{
  "model": "multi-label audio tagger",
  "dataset": "synthesized solo parts of chorales (CocoChorales)",
  "train_examples": 39062,
  "gain_aug_db": 10,
  "time_shift_ms": 100,
  "n_mels": 64,
  "hop_length": 160,
  "input": "log_mel",
  "spec_augment": false,
  "win_length": 400,
  "arch": "transformer",
  "norm": "layernorm",
  "norm_position": "pre",
  "activation": "gelu",
  "head_dim": 32,
  "fused_qkv": false,
  "bias": "all",
  "qk_norm": false,
  "parallel_block": false,
  "moe": "top_k",
  "num_experts": 32,
  "moe_every": 1,
  "expert_mlp_ratio": 0.25,
  "experts_per_token": 1,
  "shared_expert": false,
  "subsampling": 2,
  "layers": 12,
  "width": 320,
  "positions": "relative_bias",
  "pooling": "mean",
  "num_labels": 51,
  "residual_init": "none",
  "optimizer": "muon",
  "muon_scale": "original",
  "lr": 0.021,
  "momentum": 0.95,
  "nesterov": true,
  "orthogonalizer": "newton_schulz_5",
  "adamw_lr_other_params": 0.0012,
  "grad_clip": 1.0,
  "adaptive_grad_clip": 0.02,
  "steps": 5400,
  "batch_size": 64,
  "epochs": 8.8,
  "lr_schedule": "cosine",
  "final_lr_fraction": 0.1,
  "warmup_steps": 540,
  "weight_decay": 0.0,
  "adamw_weight_decay_other_params": 0
}
Rows from block 3, named by matrix and row number. Rows with one number belong to one attention dimension. Each number is 128 + 32 x the weight over its row's rms, rounded and kept within 0 to 255. All counts start at 0. Numbers have three digits each. After the name is the row's rms in percent of the matrix's.
# v: attention value (model.blocks.3.attn.v.weight, 320x320), inputs 0-106
# proj: attention output (model.blocks.3.attn.proj.weight, 320x320, transposed), outputs 0-106
v.148 092:124154107118145142137182142152102100105208142133188120196106207179111066100105128068115113146130168137130127087094078134124086129154110100136141141120105112128082140150175108099095130111158192097170148189112122078066070140143125090168131110139087108132118104097116149113090055139154120122053108141083134132095203086131136
proj.148 090:162173118121115095065101113081130149176114159102112189102180110112123079095133125156103138083134109133147105127156131106149153141113144140132083117139027115152143118170139161155154087162068113147100147108161123102145164134073137130176203137115107163115191146160137099118138161134121149173118060079151240124107171107077109
v.149 097:171104107125163082145163077103128116181101123147107118129191120109126109165128187133160107098130138164090103092108137101118168132105072043124122165111119113177158153141126093084166101161099089088168143196110133164115140117132126066174201112097167094140114094191170135098075122095140173093127111100173150165073165121119151
proj.149 104:142135116179126089146076135179122093151120134096120146142131125146120149108121079081133104148140157149196135158124104124167130080063221114084117137184089131079080118137120108173143101146090126162134185117125127097146097121128144189155074057128118113131120122176100087187134114225111095155168122163100091130104088146125090
v.150 095:102072108096134069103179097130151111102153049122161158117142185127144127145136142119142146063135151124138111120134100130167103175103077185093109118115149079112128133130144150128156180153155067199182147139099190129095132077135111093153072119174115129071120126155119105181152149101151085189198148169191128129140131078089153
proj.150 097:176196150085062115122065126187123130068112090109118142137096068139165140115030070146159130170096139141182093097111179162102159105092191155218055126112131115104081146112129125195078106129086120180127141122150108093124076178103068078097111152078100092163131133105117115132170099119123134095190138060141133152075110151122113
v.151 098:128113118155074087136121103145159171125164152140120128190048130122087165146126112178082121198162137113151116141129133079166167143185130118099074101132173103118152130160141147139175153117116187124103113178098115118130127147157090161126104096080094137095102116056137102135137104098077118177140158135181152140145170109080110
proj.151 100:160102122083112189113137147106107116142171113119128087099162137077117090110134130125161125125111080181076159153126134144077115104098169155076161163139128128163156166109139161100117170104126148162155137124096170116136088148098150119110120165142169115154137125115113120102140103114189129129149108116096155055102125150120170
v.152 101:181072111129087099187154128183107160120117151152091127082183069148133140098160176102169073113119150099086078155163113106123154189090182077061115165156121149213146144107138103140117082144114130135149183086147146146154106099094151119057098107153073129106137190118144172118175152106115167173118158132163146158215041137133121
proj.152 103:070127070139138139137151218128149122138114165124109112166163120132124106156120151105111104074070203104192119133106119122100161093076095152137128160115120167093144159158126154154122140181096123175112113181165129106122165146178144139136145100105144101105125061154147085101112096100085128098120156080095071140113157127111123
v.153 101:163102120088065200069131125122123132091124091180032130150098152143140166085045136113085147172133067163137138091164160097149099120167151084166137110109126119097101168149059082139138117100120155132125144151110134108133112164110143121112116113128094190109088159148107156140141180108139141120166091045088191077114114138126096
proj.153 106:104105068088092108164156125088142180123101132101135124068082132095167125149174198182128123124117107102142107121144126127160185136120151160104098153089170132182179110074187160072132157076110120199120069098126152110178184157222124094080111115157150198139160113109138142052093087126135090112064141149126112080108194080135093
v.154 102:081127120135158152107151087127125138164109153118178143094113140158127061122077173088136159121097209108117066121063143070088119186143088118191135119165125178091111116187124149094133137148136107125130114170106094147118102035169166109150229116119124137170143126172133182182099151130121154088126168129151145170144140141140127
proj.154 103:129078109115160037149128134163142101191163145130142124151096108092108083134155118128179134144126173156148175162142120181152123113119125079127117129132154125103112130127109153102175056161135108116182140116148109131142151157110117121153083145121095121104107150142116073089172180163127139091133133113175110128090077124128111
v.155 113:111095149136112131189124191134123150119099128148100170117182138179139125129177143162111122099105146109142151146093083180143116147179164103140157116056146153172096099084136113167097115144096074147117083133120173122102171160122207116164109169165150010179131137111075067161139073160103169135189121128084151212151135156140154
proj.155 113:164189189126162084179114074154156124148175133129166113159167077133083110154154081126145131145175132147139101104182127120178091104075069086166091167157120125131104157143105164114101152190106135071091166100157079210085065170150147150123180101122050147111155108156170125116085165137095111169057089073099100142102118108131171
v.156 111:108130071202138158123150140153112107159114138154130104138160104108039109107125109171141213101152172145124120106139121062077124155091153150201102146178136077165132115141100152136182081125070054152129114150146164169122158092166103157104157162149128112142181149110100116121083191115137117120167191099155137138133090060119132
proj.156 117:158157085095127124143161072106158187123132086144178127151147112174140104114099106111069136171115113076140099141082090172130158143120080108136157121120073185153111102111146095153151178101187131204097085102164100075197117160092154150188102123145107101137140139162173108160150105144131132209165173152103031118167114187159131
v.157 099:146140141110132104097120107147140171072136159146149107133105079063117141142117096150096098124109151074138108102149151172158070152134181159101130125175112133069153115147168145125121156124095155156077153169086123165178175122077136110051138095098148139127125130133110113175127175133137124100067139143131136070162106114116162
proj.157 101:101099124069120100082107108112104142141135124160112100138162111123167097114137130082113129088152113110113166130159061092090142114130150192200104087127103119140110133151068123116077125083155161106109132144140123120122141109129061154149135140165089149101090115141114102139145099064140093121162162120143173163151142090169159
v.158 098:130109136133161095124139103132178155141177124118138158132189142155111076119091109116066136185187160135160071122201074145082117114119163151102183070083124082110115151132147118163137163063136121078108118112146122095152105160111134138124147070161093097082145127117093080143132111099111161154203129161189118169124147124101184
proj.158 095:118082136135119142117116082124132108135141122118116127132100163128142147190131142153140098135065079102089132143122146168091125121173099130127098174115124149161182120170147161141105096195093213126175102148150078108137121124160148133154122143055132139169203097157185100123122130138174067130152089113131105138112143172107112
v.159 101:149111100127115121160150129109116133133147125114144104136082146114166203111109091176112191105109129131222137169145174128136092119118066175128102149124102082094178141117051179100143172125171137188161125161079145155154175158086098126101132134090128141160123082073131166183111115089126132115143123195165120043047148119105162
proj.159 106:097207084119083099118091116108104158063104122107121119132088094122107164093101129159125138107188065188142060074134117095060094151177129203066167115140112087090126203111157153177167069082182121077107156079127150135138180153090142107101137173203147107153146154085110123143124069143173119173153102102128159139189123127191135
v.160 102:043122117170105137132096128081092148092123160097094117135172124157090165084156070080115133169140114178135166158137112118083132126121127096135162089183134154115153098111037152123180124139094111114148147116127107137132113167116190131041139106082132173222113136125136151136109136128140104216115117119063157132139115085067094
proj.160 105:110146101085113123128139201148116161149142083144176114134170142108114131175111153112144140108116112088125136128124112112117131075175154155100142168107156178152133134096161132182147140156127091184158122161102107116139108144173107089149116061191081136073093193125154129179104103097097150117135142139196089122122139189102142
v.161 094:145153177098094082117078104159124185142109127090110161101093120098170093159089136165140127137168104118115130114090148107080145129099134133092066175125137108144085111106070141111109110136103134124203169142164120196084151127100127132201149093100117110140108133066118134121168117118095095108058138145086150142140156193119120
proj.161 091:085181097147070159162101147178108120090110152097123108071100140110140125083118123073141155127120131185078172224150106086007121109123150114058160178131067160102097123098185121153117125136105101165131103131137121116156131163139165105109139128145152150061131059159097114108162143119172068101129145130111135156097091104093224
v.162 109:098124110201171088185129150155095126186130164110069054112137159139142086130091112114111142152181155124096112106161166139146102180123108128132205061182119200155149117092160190142099125054079114175115106077161109108141118144072100108106065119105167076062149156181079080162141156183126121132144109146123067170087112129097146
proj.162 107:128107152165092115082107166088140137079117175177048171156106165163113157191132105113064104128093130059141127112090140121093119159104206097143075148137123109177125116152143135160128096131138107140108116194154148082104141161131093126207122161106122145130109106144169115114163144092057122105123124138109197144160121082128109
v.163 104:135182064164156111149063122153143145099124108123115129086171132199113081124177130192142141124158130071119122156142148082199109088113129101090068141180129105161110096122169165171137086126152146143073072095102099158120082126077148146101120093092104152151087135144148128105095171117148147180045122150140075130095119122109140
proj.163 104:118110197093115134111157136149174113159163118124154117114173197120199137140116159099073083084117142109067104095050100135148150155178162125066115098119110126152115115203109123156084146085120089116140173133154212115105135133082097104101132144107135096113143076122119105165097177140150098137161134137153075166135168135109115
v.164 098:101150086195169116112153144181127169128137164109152100107094126159094196112104139113139128066112162111120117137105170130133098161120112147092168141158133098148113125138131071126171076143137127179133121143141145117166055094103066110122117123117130127118094083126116122102125175147141092123158069099147160141122117133140161
proj.164 107:100189118125119088070148113123155141143142106106116195159119136203114099145144090090058159113102100103151118161121128209127141155079156122160118036163139143131166094108104146160111088154081090137200181131145169135153224126126134151151150160154140144115117145178122108141071136084155131116112131202149086123124144102127116
v.165 099:134170136138163165181146133145158136133119178115155147139139165140134158123151071144128099136132146071181119195092132134090099133147145127173095071107151117155132171162107184140117069128120170115105152119140135129125145149182096118184138064146130095106090086183131180145124155123084087076196067156138140068119085122082142
proj.165 097:133127114130115110056152151122199104076175186118125096141201120123136139140119159112103172152096169122158179143156085138170129136115214169148117141150121172155117087159137130167121073092133159135110155195077161146105157167128133155093148136112079181156126107126142076135053175106165144192094159154176089103159217123174090
v.166 089:129151074086107152113102060111118139124161110202109083128154177129125119120163118087173134098080143113185190120131135098148125191145094112099128107121178181116156100135167109093162118087142144096125174089140121129180112122115152100167126184135083191107082165107084130094165216117086143141049087128120143163123138175159137
proj.166 095:062045153097144144194192120125100110131082090145139150108102124141172116209137160130188186167160102125115106116155136166153112058080151169147096118114134135036151110110063146133129165121118131129108132116095134150125149103109095128078132065062147094128143082194165108167110116139169095134138127110127103108166117116141178
v.167 096:161128070079157052180185128195103141120112103185124096081181126104105099184212110114139143127131174106122094116105144169144182066107159121140118061114177136098163039082092142095118088175106181146163093168116146133147130163096113142090120150170118166143176122045117136098108155084109089096057171149177117119147115085108104
proj.167 092:139103153124049173095108086130182084166122089115131125172099172132119139185068099138096133112121102162129069089114148150114110127082097127105097154170089187202095156151174174126163103164134108106126174159127154156109093115125111156104091162129107107158074089173101107098100110188088084177183095155117122104114168115161138
v.168 089:109105151127141074144093151103081113186134085090114193104169196122169109159208127113085093206136100195149091130179163071117096143092074134085110149172132133125117107123142152073188173090134141178091129159116097129139102188128132107080140175082124113160133146095099125143103117105201126124084119109125095152136108137166122
proj.168 089:119122117145123161137126138165062112082096138100141125180177111132118092133145155089129095115110102083108150128067098105144119128099097125111100092072105109174199119109142088107124155216142172143091115148173151132079056096115119099138128147110123114061225183125133102133155099120098112135158122107097143137096175170140098
v.169 100:061123142197164101135157096160158115112161108108072109114118112123142075154196115137120094158156140127122119135193126063098155114155111100117092112053109194143123133154125087100097095127166056163160168165071099186156125148168118124158120122112153158094101095131161094187150139170157104055156097110112071181128172092095162
proj.169 102:112121127094154128099119134124177156137119133179147088169110130145162163123148219108123144173118109097072161124101120123164197106076143133124113089131132094093163076150116124141143117147128134091067097103097159149129141130121075042130126130115142134114075092166129090165107146095136173125117159110132163152137188171096088
v.170 099:128140125108178085130103096128121141090180156158102102175111129143140193104118076163143132167083184060093118171131114169119127175153133190120083160164131152090139149121125147171161111110187117084165148122157106120139059154164086046126131106122096154153112142075108132152109113108119094135098105095103138133126121077077153
proj.170 097:129101095144100144140140120174117125108088101091145132081180099128061140201115144063092185140131177118177142161122114071114149121139169103125116199114146139125029126113124147146182112099105121099206189156105161104096164124176169174089091112147159177159098119137150071124105102106091150140095182173089142108120155183106121
v.171 100:232081114122132132130132098147124102128147130123155100148094083109114097134140120119160139147137135124133140121160112133129092096142088119158116174107102143095120117098158122172119089144152110184125095131097130156139122074148120134159167095205208137130104121177164120155091087120090129111207103124148132083170152092145125
proj.171 093:130148158141098153115168140142168162118179084150100110171149079108118161119211122149138144088121166138097127103134133175144122126123163109133138151124147048134106156166142126087158136124095134072131144117168127140109133094206110108160142165085139090146149103154046195139134173084102146118092117122152067054093064112083112
v.172 102:114097162152150168089157100106113126110123110119159076148060048132125120117149129136134090096137127087127079154157136148099131126109089125092103168137056178109088135172113221148128162177132152087146149091131095183142156111174139086112125132124087129132110110092149139145215086096120199167157120162136088134142159113107133
proj.172 103:174097130119099171115152110070148165146064124135114134143120120079130140106147154096153087184089087183181156132134087140180185133179144101197137169138132107130110139135171065198162126116152096134100091156109125149124089093128116196139174065122117121222120136086151139136127113066143168078108124039111178081108107144097099
v.173 088:137074119145164119058140164174167062130097150122132122141133143130145124147172089114059062126127145120125111140099117107206152078134087111139159163062150090163149163172149151109126099124146142169085094098099136128122103111133118135123148173156107149111134117164124085138168097098129117115174116101080104092130134096084031
proj.173 090:070123173165097166088127113113133091114099100189099113115170180173097115083136086117134141080151149137168192108117139147120071162123114151107045117146097157143132097131084109174164123192098121134148119123134135126101169129136090165152139134114117100166135177157109153120143135127155180189094126155127107092099152163130114
v.174 107:110170147182147058102110092074097093149098106108092099155096107099143156137108192090117171164143127148165130144135162090135123146100120168151202142093121139182115171159159113102109099100061146159088093070136084175129159098082077154119104126140116099144147085130093156102141117070113124161179112138024075115100128109164160
proj.174 101:121161141110134147148072192131164139103160127103082147139141157103108103083065172164125135145115120139146193120172108111133112149118122129150143164106091083124087079078157171102099164100194130153135106176136060186141130144188118146129073173103170086082134084069138114173125153112078107150134140103151168130133129091161127
v.175 112:129089131152189095120148148087159156188092144155154124075077138115129097162104093137142139145178106138100137144167091082109106102081149084120130109184162127133140143159151142120172082145096142140085116171126140113051085137143073118089138087176138058165109120079107122169098084133149111184128075100168151150158095136167087
proj.175 106:162140085124091142099103134163148132127143103126146093140095157108136180120126143139105140091136113137206115150099082156178162213176067076118129116145097156160135147109124147193139163107216130111091046119074146123125104104115163142157139104108125137173149142120168150083097122151117125177107143182070158176177110078079107
v.176 105:111160152140168068162121179145175108104088143141165149160111122081120126148123137157135052202103168063143142153146126083099153124101053090070119119171136135161165127203133079093076118094160133136121158159083127140114128166138161153158103166115108115175150087138145148077165085180079093114121123104167096143112116135111098
proj.176 103:078206148108105152121183170097125132117194125109116095094129117086162166105163123079149192102121128180129144122118116111162132084070153155190112142072075152107153116088138121129215131134034095174167091117143171092092110163080165154135152108073174137090127114093116119126132122157109149116130100160035121089188180122119127
v.177 104:165159112137060128096172103134105098137155167155145181173083188112134137131151162162105169131135107148096113106100096125160129111110093095169157109122166115084140179145109089124133125162139155109142213116146115181105143159106179138069186158091033108184091138111148144117143077113102116129130130141128146128087136172124135
proj.177 096:154062094062175138148137153124162131143128110081120116087119080080165146180103172117115149091099094079148140136118137107179099094105047139130081135201084158164177108124126124153100121123093058149083147133071190132107130077127145081108078060102139111120112138098079115132139158233127188203173122143190116130122137091119143
v.178 103:139067072160136085172125161117160092144138104117179100068166127102111077100162138106129124163162134099171091130093161159149061130185035161139088070132101153138124158134168110121124081129121127164097147144111089047168121176100160128134127135087191143110110155130153120119129133126118097130186077106198116107147147121153193
proj.178 097:147163111111123118127125058096109118142146154103117139192145174157124124133145115120119066067156158088104090064114176102134158119108132126159146128125143079158209174145164186102107173101160096122153140159193145124114151110122155087092138132111113105059116133183108187131072134118093106094071084181071062135163082075083148
v.179 087:143125113145155141150179040174113173152133042139130103134116147143176136172098109155126169100098080135120120138177173129129116139123111114069188164078129193102112125086148122129160092118149133137120148141109115162135174145052108164130116141137115107131147094189093142170187156152171150110091149115168111163125115076099139
proj.179 086:168078172130189076157127129166140144173176103126079096196076146167121125140060157100152105114113150112122057136096161095123161142127129103117177042112113063099143119171083167071101136127123099139120161033163070123166113097168073057186125121128149139119159121106148118092122107119147094103096156160107105163131138120130118
v.180 099:165061094094141150123096120083069123126159123111060103162174125130151102175111174142132168172055145091113099096139171113122128124159138119098120157102161118102126077081118101090150083140166078122101157089126131178083164105101101114141139158153174171147160167150160137092133110131144082134159107081116127101161126151127118
proj.180 103:148166115118135144076141133151133115105128152148159118185111108124128173063093128157165124012183090075173065130158121092137123181096076174120128111155126165084169144124067091140166120135078136143127132144156121073148145078183096116151118163145046134060107113103121083099078152110105203176189159112136135163125124124156149
v.181 103:148111189105144130132174069120170089126166106089184111086121086103101139171131133095110119191177083073150068126169103160120180132117123087121066093111148117116132133169116133191183123160158117112155138155156153175075177155146094161099114120148145090145086094115074155133123128113082176161127088134101104173104065122143153
proj.181 100:129077143134086157122113137122173179074141174125148099106095108090126144154144123060063107185142072151124143105111102118119142145100159139160150087173100222123114118117072105116082159107152120169160176122089155168158101114134135101155153127060144098176110100149181096148086160197102130123082135169121157061128121165096089
v.182 096:130149108112078094155085100161087100131102107141140150098098142128059164113129181064173142158157164135157130126123098127172130165112147166136146121139104110139110081122088169161176127098076189134116126174171117131101228097140143139123124075091187088159123123111133114099105172107115143160074129158147118135125140160135129
proj.182 096:177178128125101160050118104141174110195107130141157148164141159092165143164109102105119077117088133117122116096113124106130096108098197121127119123166091102162093136162172158113072097095139099162138102124099147185171078175128148115120113165134091078104118118100128118170086164130201080135100090133135092115091116139125201
v.183 094:162111111069110146139087103132129094119174100119146175134139127174170152106122100130135135065162158110102117165144073083142152119125150104102143191116185092118065130103160096132173131104115138128104111116062157165168122100203150089131115098129130108138119131122107110139150153106140137157087106154144160119154123153090158
proj.183 091:163136083162105169168151076123132127072117147138142126087152139129062085089117158126177116125134146168129089126124097126133148115099153090173121111194096152083138066160150115118103159081194109123088140133171089196130128107124110087149119145169091105143079146176096128147110105105144155113175158113140108156069091130118164
v.184 102:161143137174137130146148100127118099089098111192185121130114099102177132185152092137116171121169138174104185139090093110089185143179119142158099169085142042108143153103114068078136141127151065094138140074137112119112089094110123141150124180190115165108111156117111149163166105175098122198174100139102151094149150140074048
proj.184 100:157145114086134183127133132123160139071129072123114108113155122165079150102117104152131161132121149091090117066118133132078144098111144121114129085115155179104089081125118137117148101157122158118133124129133125138183132103090098122107151092118098086134147096196152146086096126124164182113100134165123140121104074161150141
v.185 100:135153055166127149079132131128071121145111186139123131156116168161104154087088159051155133160122136167153090167167127144120129201130164183182122117085185145153133073119087132145119113100163191135093095138149097116107092091142166165129073128147199146117161126100109105044129209152157123136172120091130157148137096172137112
proj.185 093:159162112137107154102084128155141152073063178099117161143155141060090126141146163163089136134148153092181125153192121169131118155018129073122163163183112124078139106090143125087084131130082144150078100179178148157173141116131092099126130133099090141103096148107125072218121099120095099089100136149145105132147136113176146
v.186 099:144126081098091156101142126108157121153138146124131131113124107166100154133167095064086115140106123123143148137099130093088111173149113183126130077139134102169147106154119134107148143134144082094097104158163157135159136096060136100170186073089152101132126157143182087176136169181124138160163097084139115135154137127153142
proj.186 098:143146072141091109121092142127123106139116098102079228166107122129163159146130076158118123117133160125154173142154059098146114105168176135115114161101161105097128137138159135085107135149116089162145121149153134120109125162171171085068126121083133105152107160114136104151180097161153113097119108138123115120113061188091116
v.187 085:148148169114182123112167181137130166143112122071135136101132114128161109154122125194154104074104123159097105162094110145085168096167143122151144087150126118135128115169109080108119113161172072092135119088128118182141106123099088163171128095159076174164047111077135109103197126122129120106095177153067140137081104070137099
proj.187 085:127135122083133094169108134113095124072120108087151132107096140110170143079112193091121141123160161106109161173173119112162163138187126128118127123081128160079111157116122141133114109166082144141168155122168063155132109104112112153104179167140143143109166133116100158110082149074101138109191112145255125161129111158101083
v.188 102:135176169117127123114107127072109174093148144150141161098157160085156102097131178112130136123126170065193134149054075103147111194134151145141147099118145110131097160141167133120134138108159112144115152094139112151125134133084163087106133179112111130111121203076149148055117134212144126166105109158140155119129113135152094
proj.188 098:126164160099097146106092082098125177127113100117186181087089127096128104115052118162116123184173123133167180137147104128069103090087143098142097144108125160121132149080130126103183101120101152105176073069189184103125140159109161184116078122081097089078142119124082101126129122135082141154143137138116188141141158109111169
v.189 104:077145075139141173103171135216074100071143110087118141174119080159094147151105133126118119108149138179080119174142143123118137177110109092131155165199149103162156123135093159094146132092087092122094137153136126147093118045094104142093154141096107092189096110162130163163128129083176150177165096152150151088167120093105132
proj.189 098:157132135101077131108079195000123098096121142123091139157170143084085124079138108101065118138128132065189115158166094136097117130122138149101150149160150158107118119106147139176100100132147138080080072153108108132164135124160109163153134077114127155164094202132160129143089110138096099140159097154119094151116114140144074
v.190 100:077196100128106045117119138159121075133130126107130087122201124133135079128153109141176146156151190100118075143162151120184157090153063126066148123148149120145124116205179105103045131151090152158098117127115133099095122210066112094118111170119141121167181166130090115149145126121073150123158093117106111145178159147129148
proj.190 103:119118153131056124158188114076141106135152132133123105078118191087133198101127148084072177143064123100088098161131086174163135159166214140126104167144100200128168112132117145139123138146153119131155125173210108221105048125093136159137148122028066092137134076175083134163131129090104154112130143130130112123177138113120146
v.191 095:157154106137175180119083084073117125129134119157123112158123146175104174172095133114084070089100069090062095077112067143160097148113127114122156136148097143113193119129135127086166079160165133089055146137078138117121109126165103148134120099141121153116100122107109141150152171109157105175112157154113079170157162154138139
proj.191 093:155063128108154138086191150124116153092098135128141146143202121130184100174086120157144152105179181105146131122167115171126162104075168122164078043120143107091113122041140153205136197114139141148136113198103148136148081059123162149160148108150095112113167109091098193151139136138155134180167076098130123114113144074161160
v.192 102:155057216159149117172154144192111134175092098064143130164120134088114064100137109101114183082124092134155046169092121121115094126208126198134140135075075090125121118123112130107133143126134127082111114178134144148104167162165098120157120124114118124124117178160130178115102125171095147127128111101178082109160133115120166
proj.192 102:134115087067139204116099124036120121194149106115149163101122151130170128129107128098152092169120131042115198149142221147170130104142111179107194142158124111117112103135140111206079131119083185152156115207127099181220139195167124210241062131086132152174135109061116127102122093125113090135098137124152107131078111133107076
v.193 088:124132115126178091149153172146145144138111085133141126168126132100127080109102104100129168109102139107101197122146093047112117172092199113082104125142107163120161143130154095116166117147174072133102161077148149167095104168116135114076115129138163080092122146157158140096130119054149146168170135144080134112137072129111115
proj.193 089:069161138114092144129143117182109127116136175104199141097103107149168085113150140208151082168119060109131113099108149180086128088147095146172195101128221109141096142163143109094148181086081142165143111134101075106141158143154142143123161154132090176181099147075134109153148155141107095103107107125155133082072076128159073
v.194 089:148153138135109092136082155143178180163127201139120133045135059142101088104101105124097136069148154138082073173124205179144134194171131157154099191134164113116139133208121063081120158161064122078136120197049133125154139150120077133150107070114172114142128085057161135132096171136098151082102163171123078106104063108111161
proj.194 102:138139166097133160100138129015119127138148104154092145147136202107150149103153143111109113124086136166147139170165130108177131111169126147152137133132111146053144126128118113078093075150076133126116136108094108121183076141158110165140176117143128116107120141131152151133058120101166094170122144126122088105034186103099084
v.195 100:102129162194110131067080150098158119081146126114061137124183179105117130120180141177142148144141140160098093099110118111138118111085100138179094104135131139085143061153116127128135094115170107154114137037158150108106124164175101133135135148076097114133129149151155182127129167115139096101102147177074158137121144080142096
proj.195 099:049122123117138035198110093222124112113131145078089118184120120115134110171157095134103094141184116074134177082126124075120090174126167068125101142140113158079171155145087151167149126145135080095128092134134092136107157160093115090147092150152078127113131143036058128108137102181123147123142163121114145086147121072138121
v.196 102:151160098211170130163147143094191134127122128134154174129126145101084074161097094124089140082138121175179144088097103121176146132114146142126141139139174142150129150137067145135177059148115152138155142142220130074076192165048071085148174118093137111116124168139091105141171153117167176090130155147121121114099150112149102
proj.196 105:110112143145125121090120145115145144142154197169085114154135075080099137088107102158147116131114090191135168122150115111079120115106135124159069168145072122153194098172091139184072127117093125091201189129069097077151120112104074109116095089181082112125108100149121084120106111094157139106147121085097124153099143200106145
v.197 111:168099218121163151111139116162169168127170090168118161101138155166149087095149144140068140138143108132123160165092056123092135111130127140162120168112151163065081136116090129107142159127117130051110127143121109137176120060214112103111161181204220119109166128102099131144141076133170095109152130070121190145174089112090078
proj.197 109:128119102083139121154121131077095107089063115092146128153130157209138144093155118133194200090131164108165103143140160113152044186129141116203139120178179138118116106145122167117099159102141142177101123152113131143125174130130104169139143095087108168127139125083162171168106072095091145123101110199145038121122153149141073
v.198 100:121097043146117148155136131141098099139093119160140088074145082107127139151085116151105086128151160138131088127137058161145108166117106141136070145090128134100145119114191075115082111163138168161128167108177178112124103131102137072109136099131173117142133161165123139126131140095150156159097145115176104127093149137055139
proj.198 105:119142174146110182068143174121115146158138156120162131145154136132146076108146158109159176125154074103086135175077159096074155057160115145144127109120130093126165150088156137104110155069158102095143145174114125145120108126154124174114141123133117164138091131155107092136125167200106166139194076146112158187129156120077129
v.199 098:162170098141124107107169092104174077096119138136173148077077126162103137168110142119169078155110109152146084107156138161088141198159122159070186174135119153116128107078181135121157075129049023113121086141091075172169159163106155185068134075084156207156154153106108149136214196136130150117151135122108124130090143165110097
proj.199 104:111134141093138173131183130148160044114154089108105098171167119096111126090145104147120116128129084150116081125147127075089149093105177171105105097088146142136137142113142128120060134146149143106183109178161128147066157136081126069150133144187134084193135098136108084080125092144118107110148184136057112133103105073098190
v.200 098:102119132131187143172163101144127175140082155161115112117127185094110136134130083170124190121116115050147183130092111087137120097160062076123120170165131110120164196099173139164100106169157199089112156101096056135154130135130110108141137117093131119106107141214109152146107094112166096113165152100162156154062120131139110
proj.200 094:157160135094142138110127118139149173166119119123182162158105066159158142150105148144100167114088107135122164143107141144103152112162158115106120132172058058135103091179097058092170190068108114196124140122161156136108109065157161179149146156139156142062088138124133089159103121188131134124156090111130126142138173128113134
v.201 104:182160091100152126139186130143190139123162144134131150087111120165121101090179139118140120141110063080140141114160121095123138140173157082109107145166144130059119131142162079145154128153175121095124115137127133094154101202201170151132144112116158109167081095144183067097115098153173177105131135150127142108127085105160136
proj.201 105:068129105156125072070134082130144142155164070117101106206115137202077163123127092117175145127138105114115151161176140097105125163102080134170076169135090039093126103143089106101198171086116121143110102138094176102163159099155139160132118171155147084143149051113151141177142136091113149134144100109126103081120110131128153
v.202 091:063090120150091121114113083183086116133066127123107089054170132070164101131177115123127129165155140164128174080167158107150095101115094113126118190157112139111118156141152152118113096161145101143147068101146096119139152167127150065172090135168087152077138177126174151128119088177094114121156106180055137117132123092139175
proj.202 097:140120157090130134160077135134140116100155173089168174162143115092119129150116117144109200142081105168098130148152095087125143133091162177073155109093104141114118082083119128171175059140124134176144106179088138139093092166177123127076099092076186079126152138140161089135127100169134098079130132112071088107119087157133128
v.203 098:125117196146150110126153189107154107109178132113209113152136126175168103136186129129121016137085137041151168152096156138157187172141105153103089128114114152094109155140109170097158066110111137107128111105136114091113150121100107164157134130189107146172115158196136134152154132153082134118110126088202156140125118104106188
proj.203 102:106155150087122133086112120137140138164122121100080133099177123086089129113097147142160112138195080087149120129130118096152119072160154192118079146172150135094130169081145138124139154130038177145138145140111102094132133115150141144106143123135090132073156151137083105169107195085127172138090136098136112152169140129129173
v.204 103:157093198129132114144084128090142145104102069100121165126129148087183079090178146125137132133141083108102144157104076165074078088125158079105138185071180114102115125133159087143151169119069104142103117180112093117133100153167124129225073134102151155074116142172065097092087191164116104140135122121163175108116112127097172
proj.204 107:126143101129141140123131113106110166171121104154118139067091120151177170112086112099134105126170136076121086092146104110122109134114107134129162153169118090153109151183099168075153067101129151114125138143147140116201097168143177111118119103112148119186133148126180103196135059147122147125119158079071121144167166092117062
v.205 105:126165157108123102137094060125140128169138133101170088093175123099099127126090133094096122175102124085200101120150155107082069047115125128138151157134130145143123134118197142174166163134145086149127152174181132178179137177125120136121153138136062113163096147107161096118163119122121155102166128184058155139108171090169123
proj.205 116:167153117091102068143152129135172097128109137194127141168099105080100126082066120074126149163119121190127129097147078136116205157082100109126130134172135096164183144145171149128173163123142184113125162085131124140109102121145219104122112128108146151111133092110161195163185106166123120119132173118173076046143075119110164
v.206 101:118140172150102150120144132112118085094099049111129147106122068102158098116115188117159122119165120115154149091114149120134130115145188169150113178106134103100129130135119127167078053108125176101134103153110181097107124099141106121163152138088102113161105134092172127089117149125106129094114093058142145150094100110072128
proj.206 104:158135165127155090112135099133124128206143179028116182076101151138158170078101091166094155164157135117090176125136125092070204122160115129060080150138090122148106103112147111037123096117077176185150100100154096060140118206174116053155119117151132074142145107119109070135133100215154139151140132153106181115168110127070135
v.207 089:149130154070122175054102081121120146093094146110124133142168150105124194155182087175143094141170110088059163100141138166232128122166150052127173167162129163096101124153111114149111158123136087088132156125084086153158107142112176122180092186143117146102119082095082101127110106105119088190063138046166144094108108129138119
proj.207 086:158106207198142148147162072111111115156132104156166125072134112197110128198133166085140114107065080115119145118118105122139126109090104165124114108111079122144145190147152115151148096168130143109107112096075177127128074066165182093131107145123173075165108149194237128176086094158118085146110086089095165136119161040101116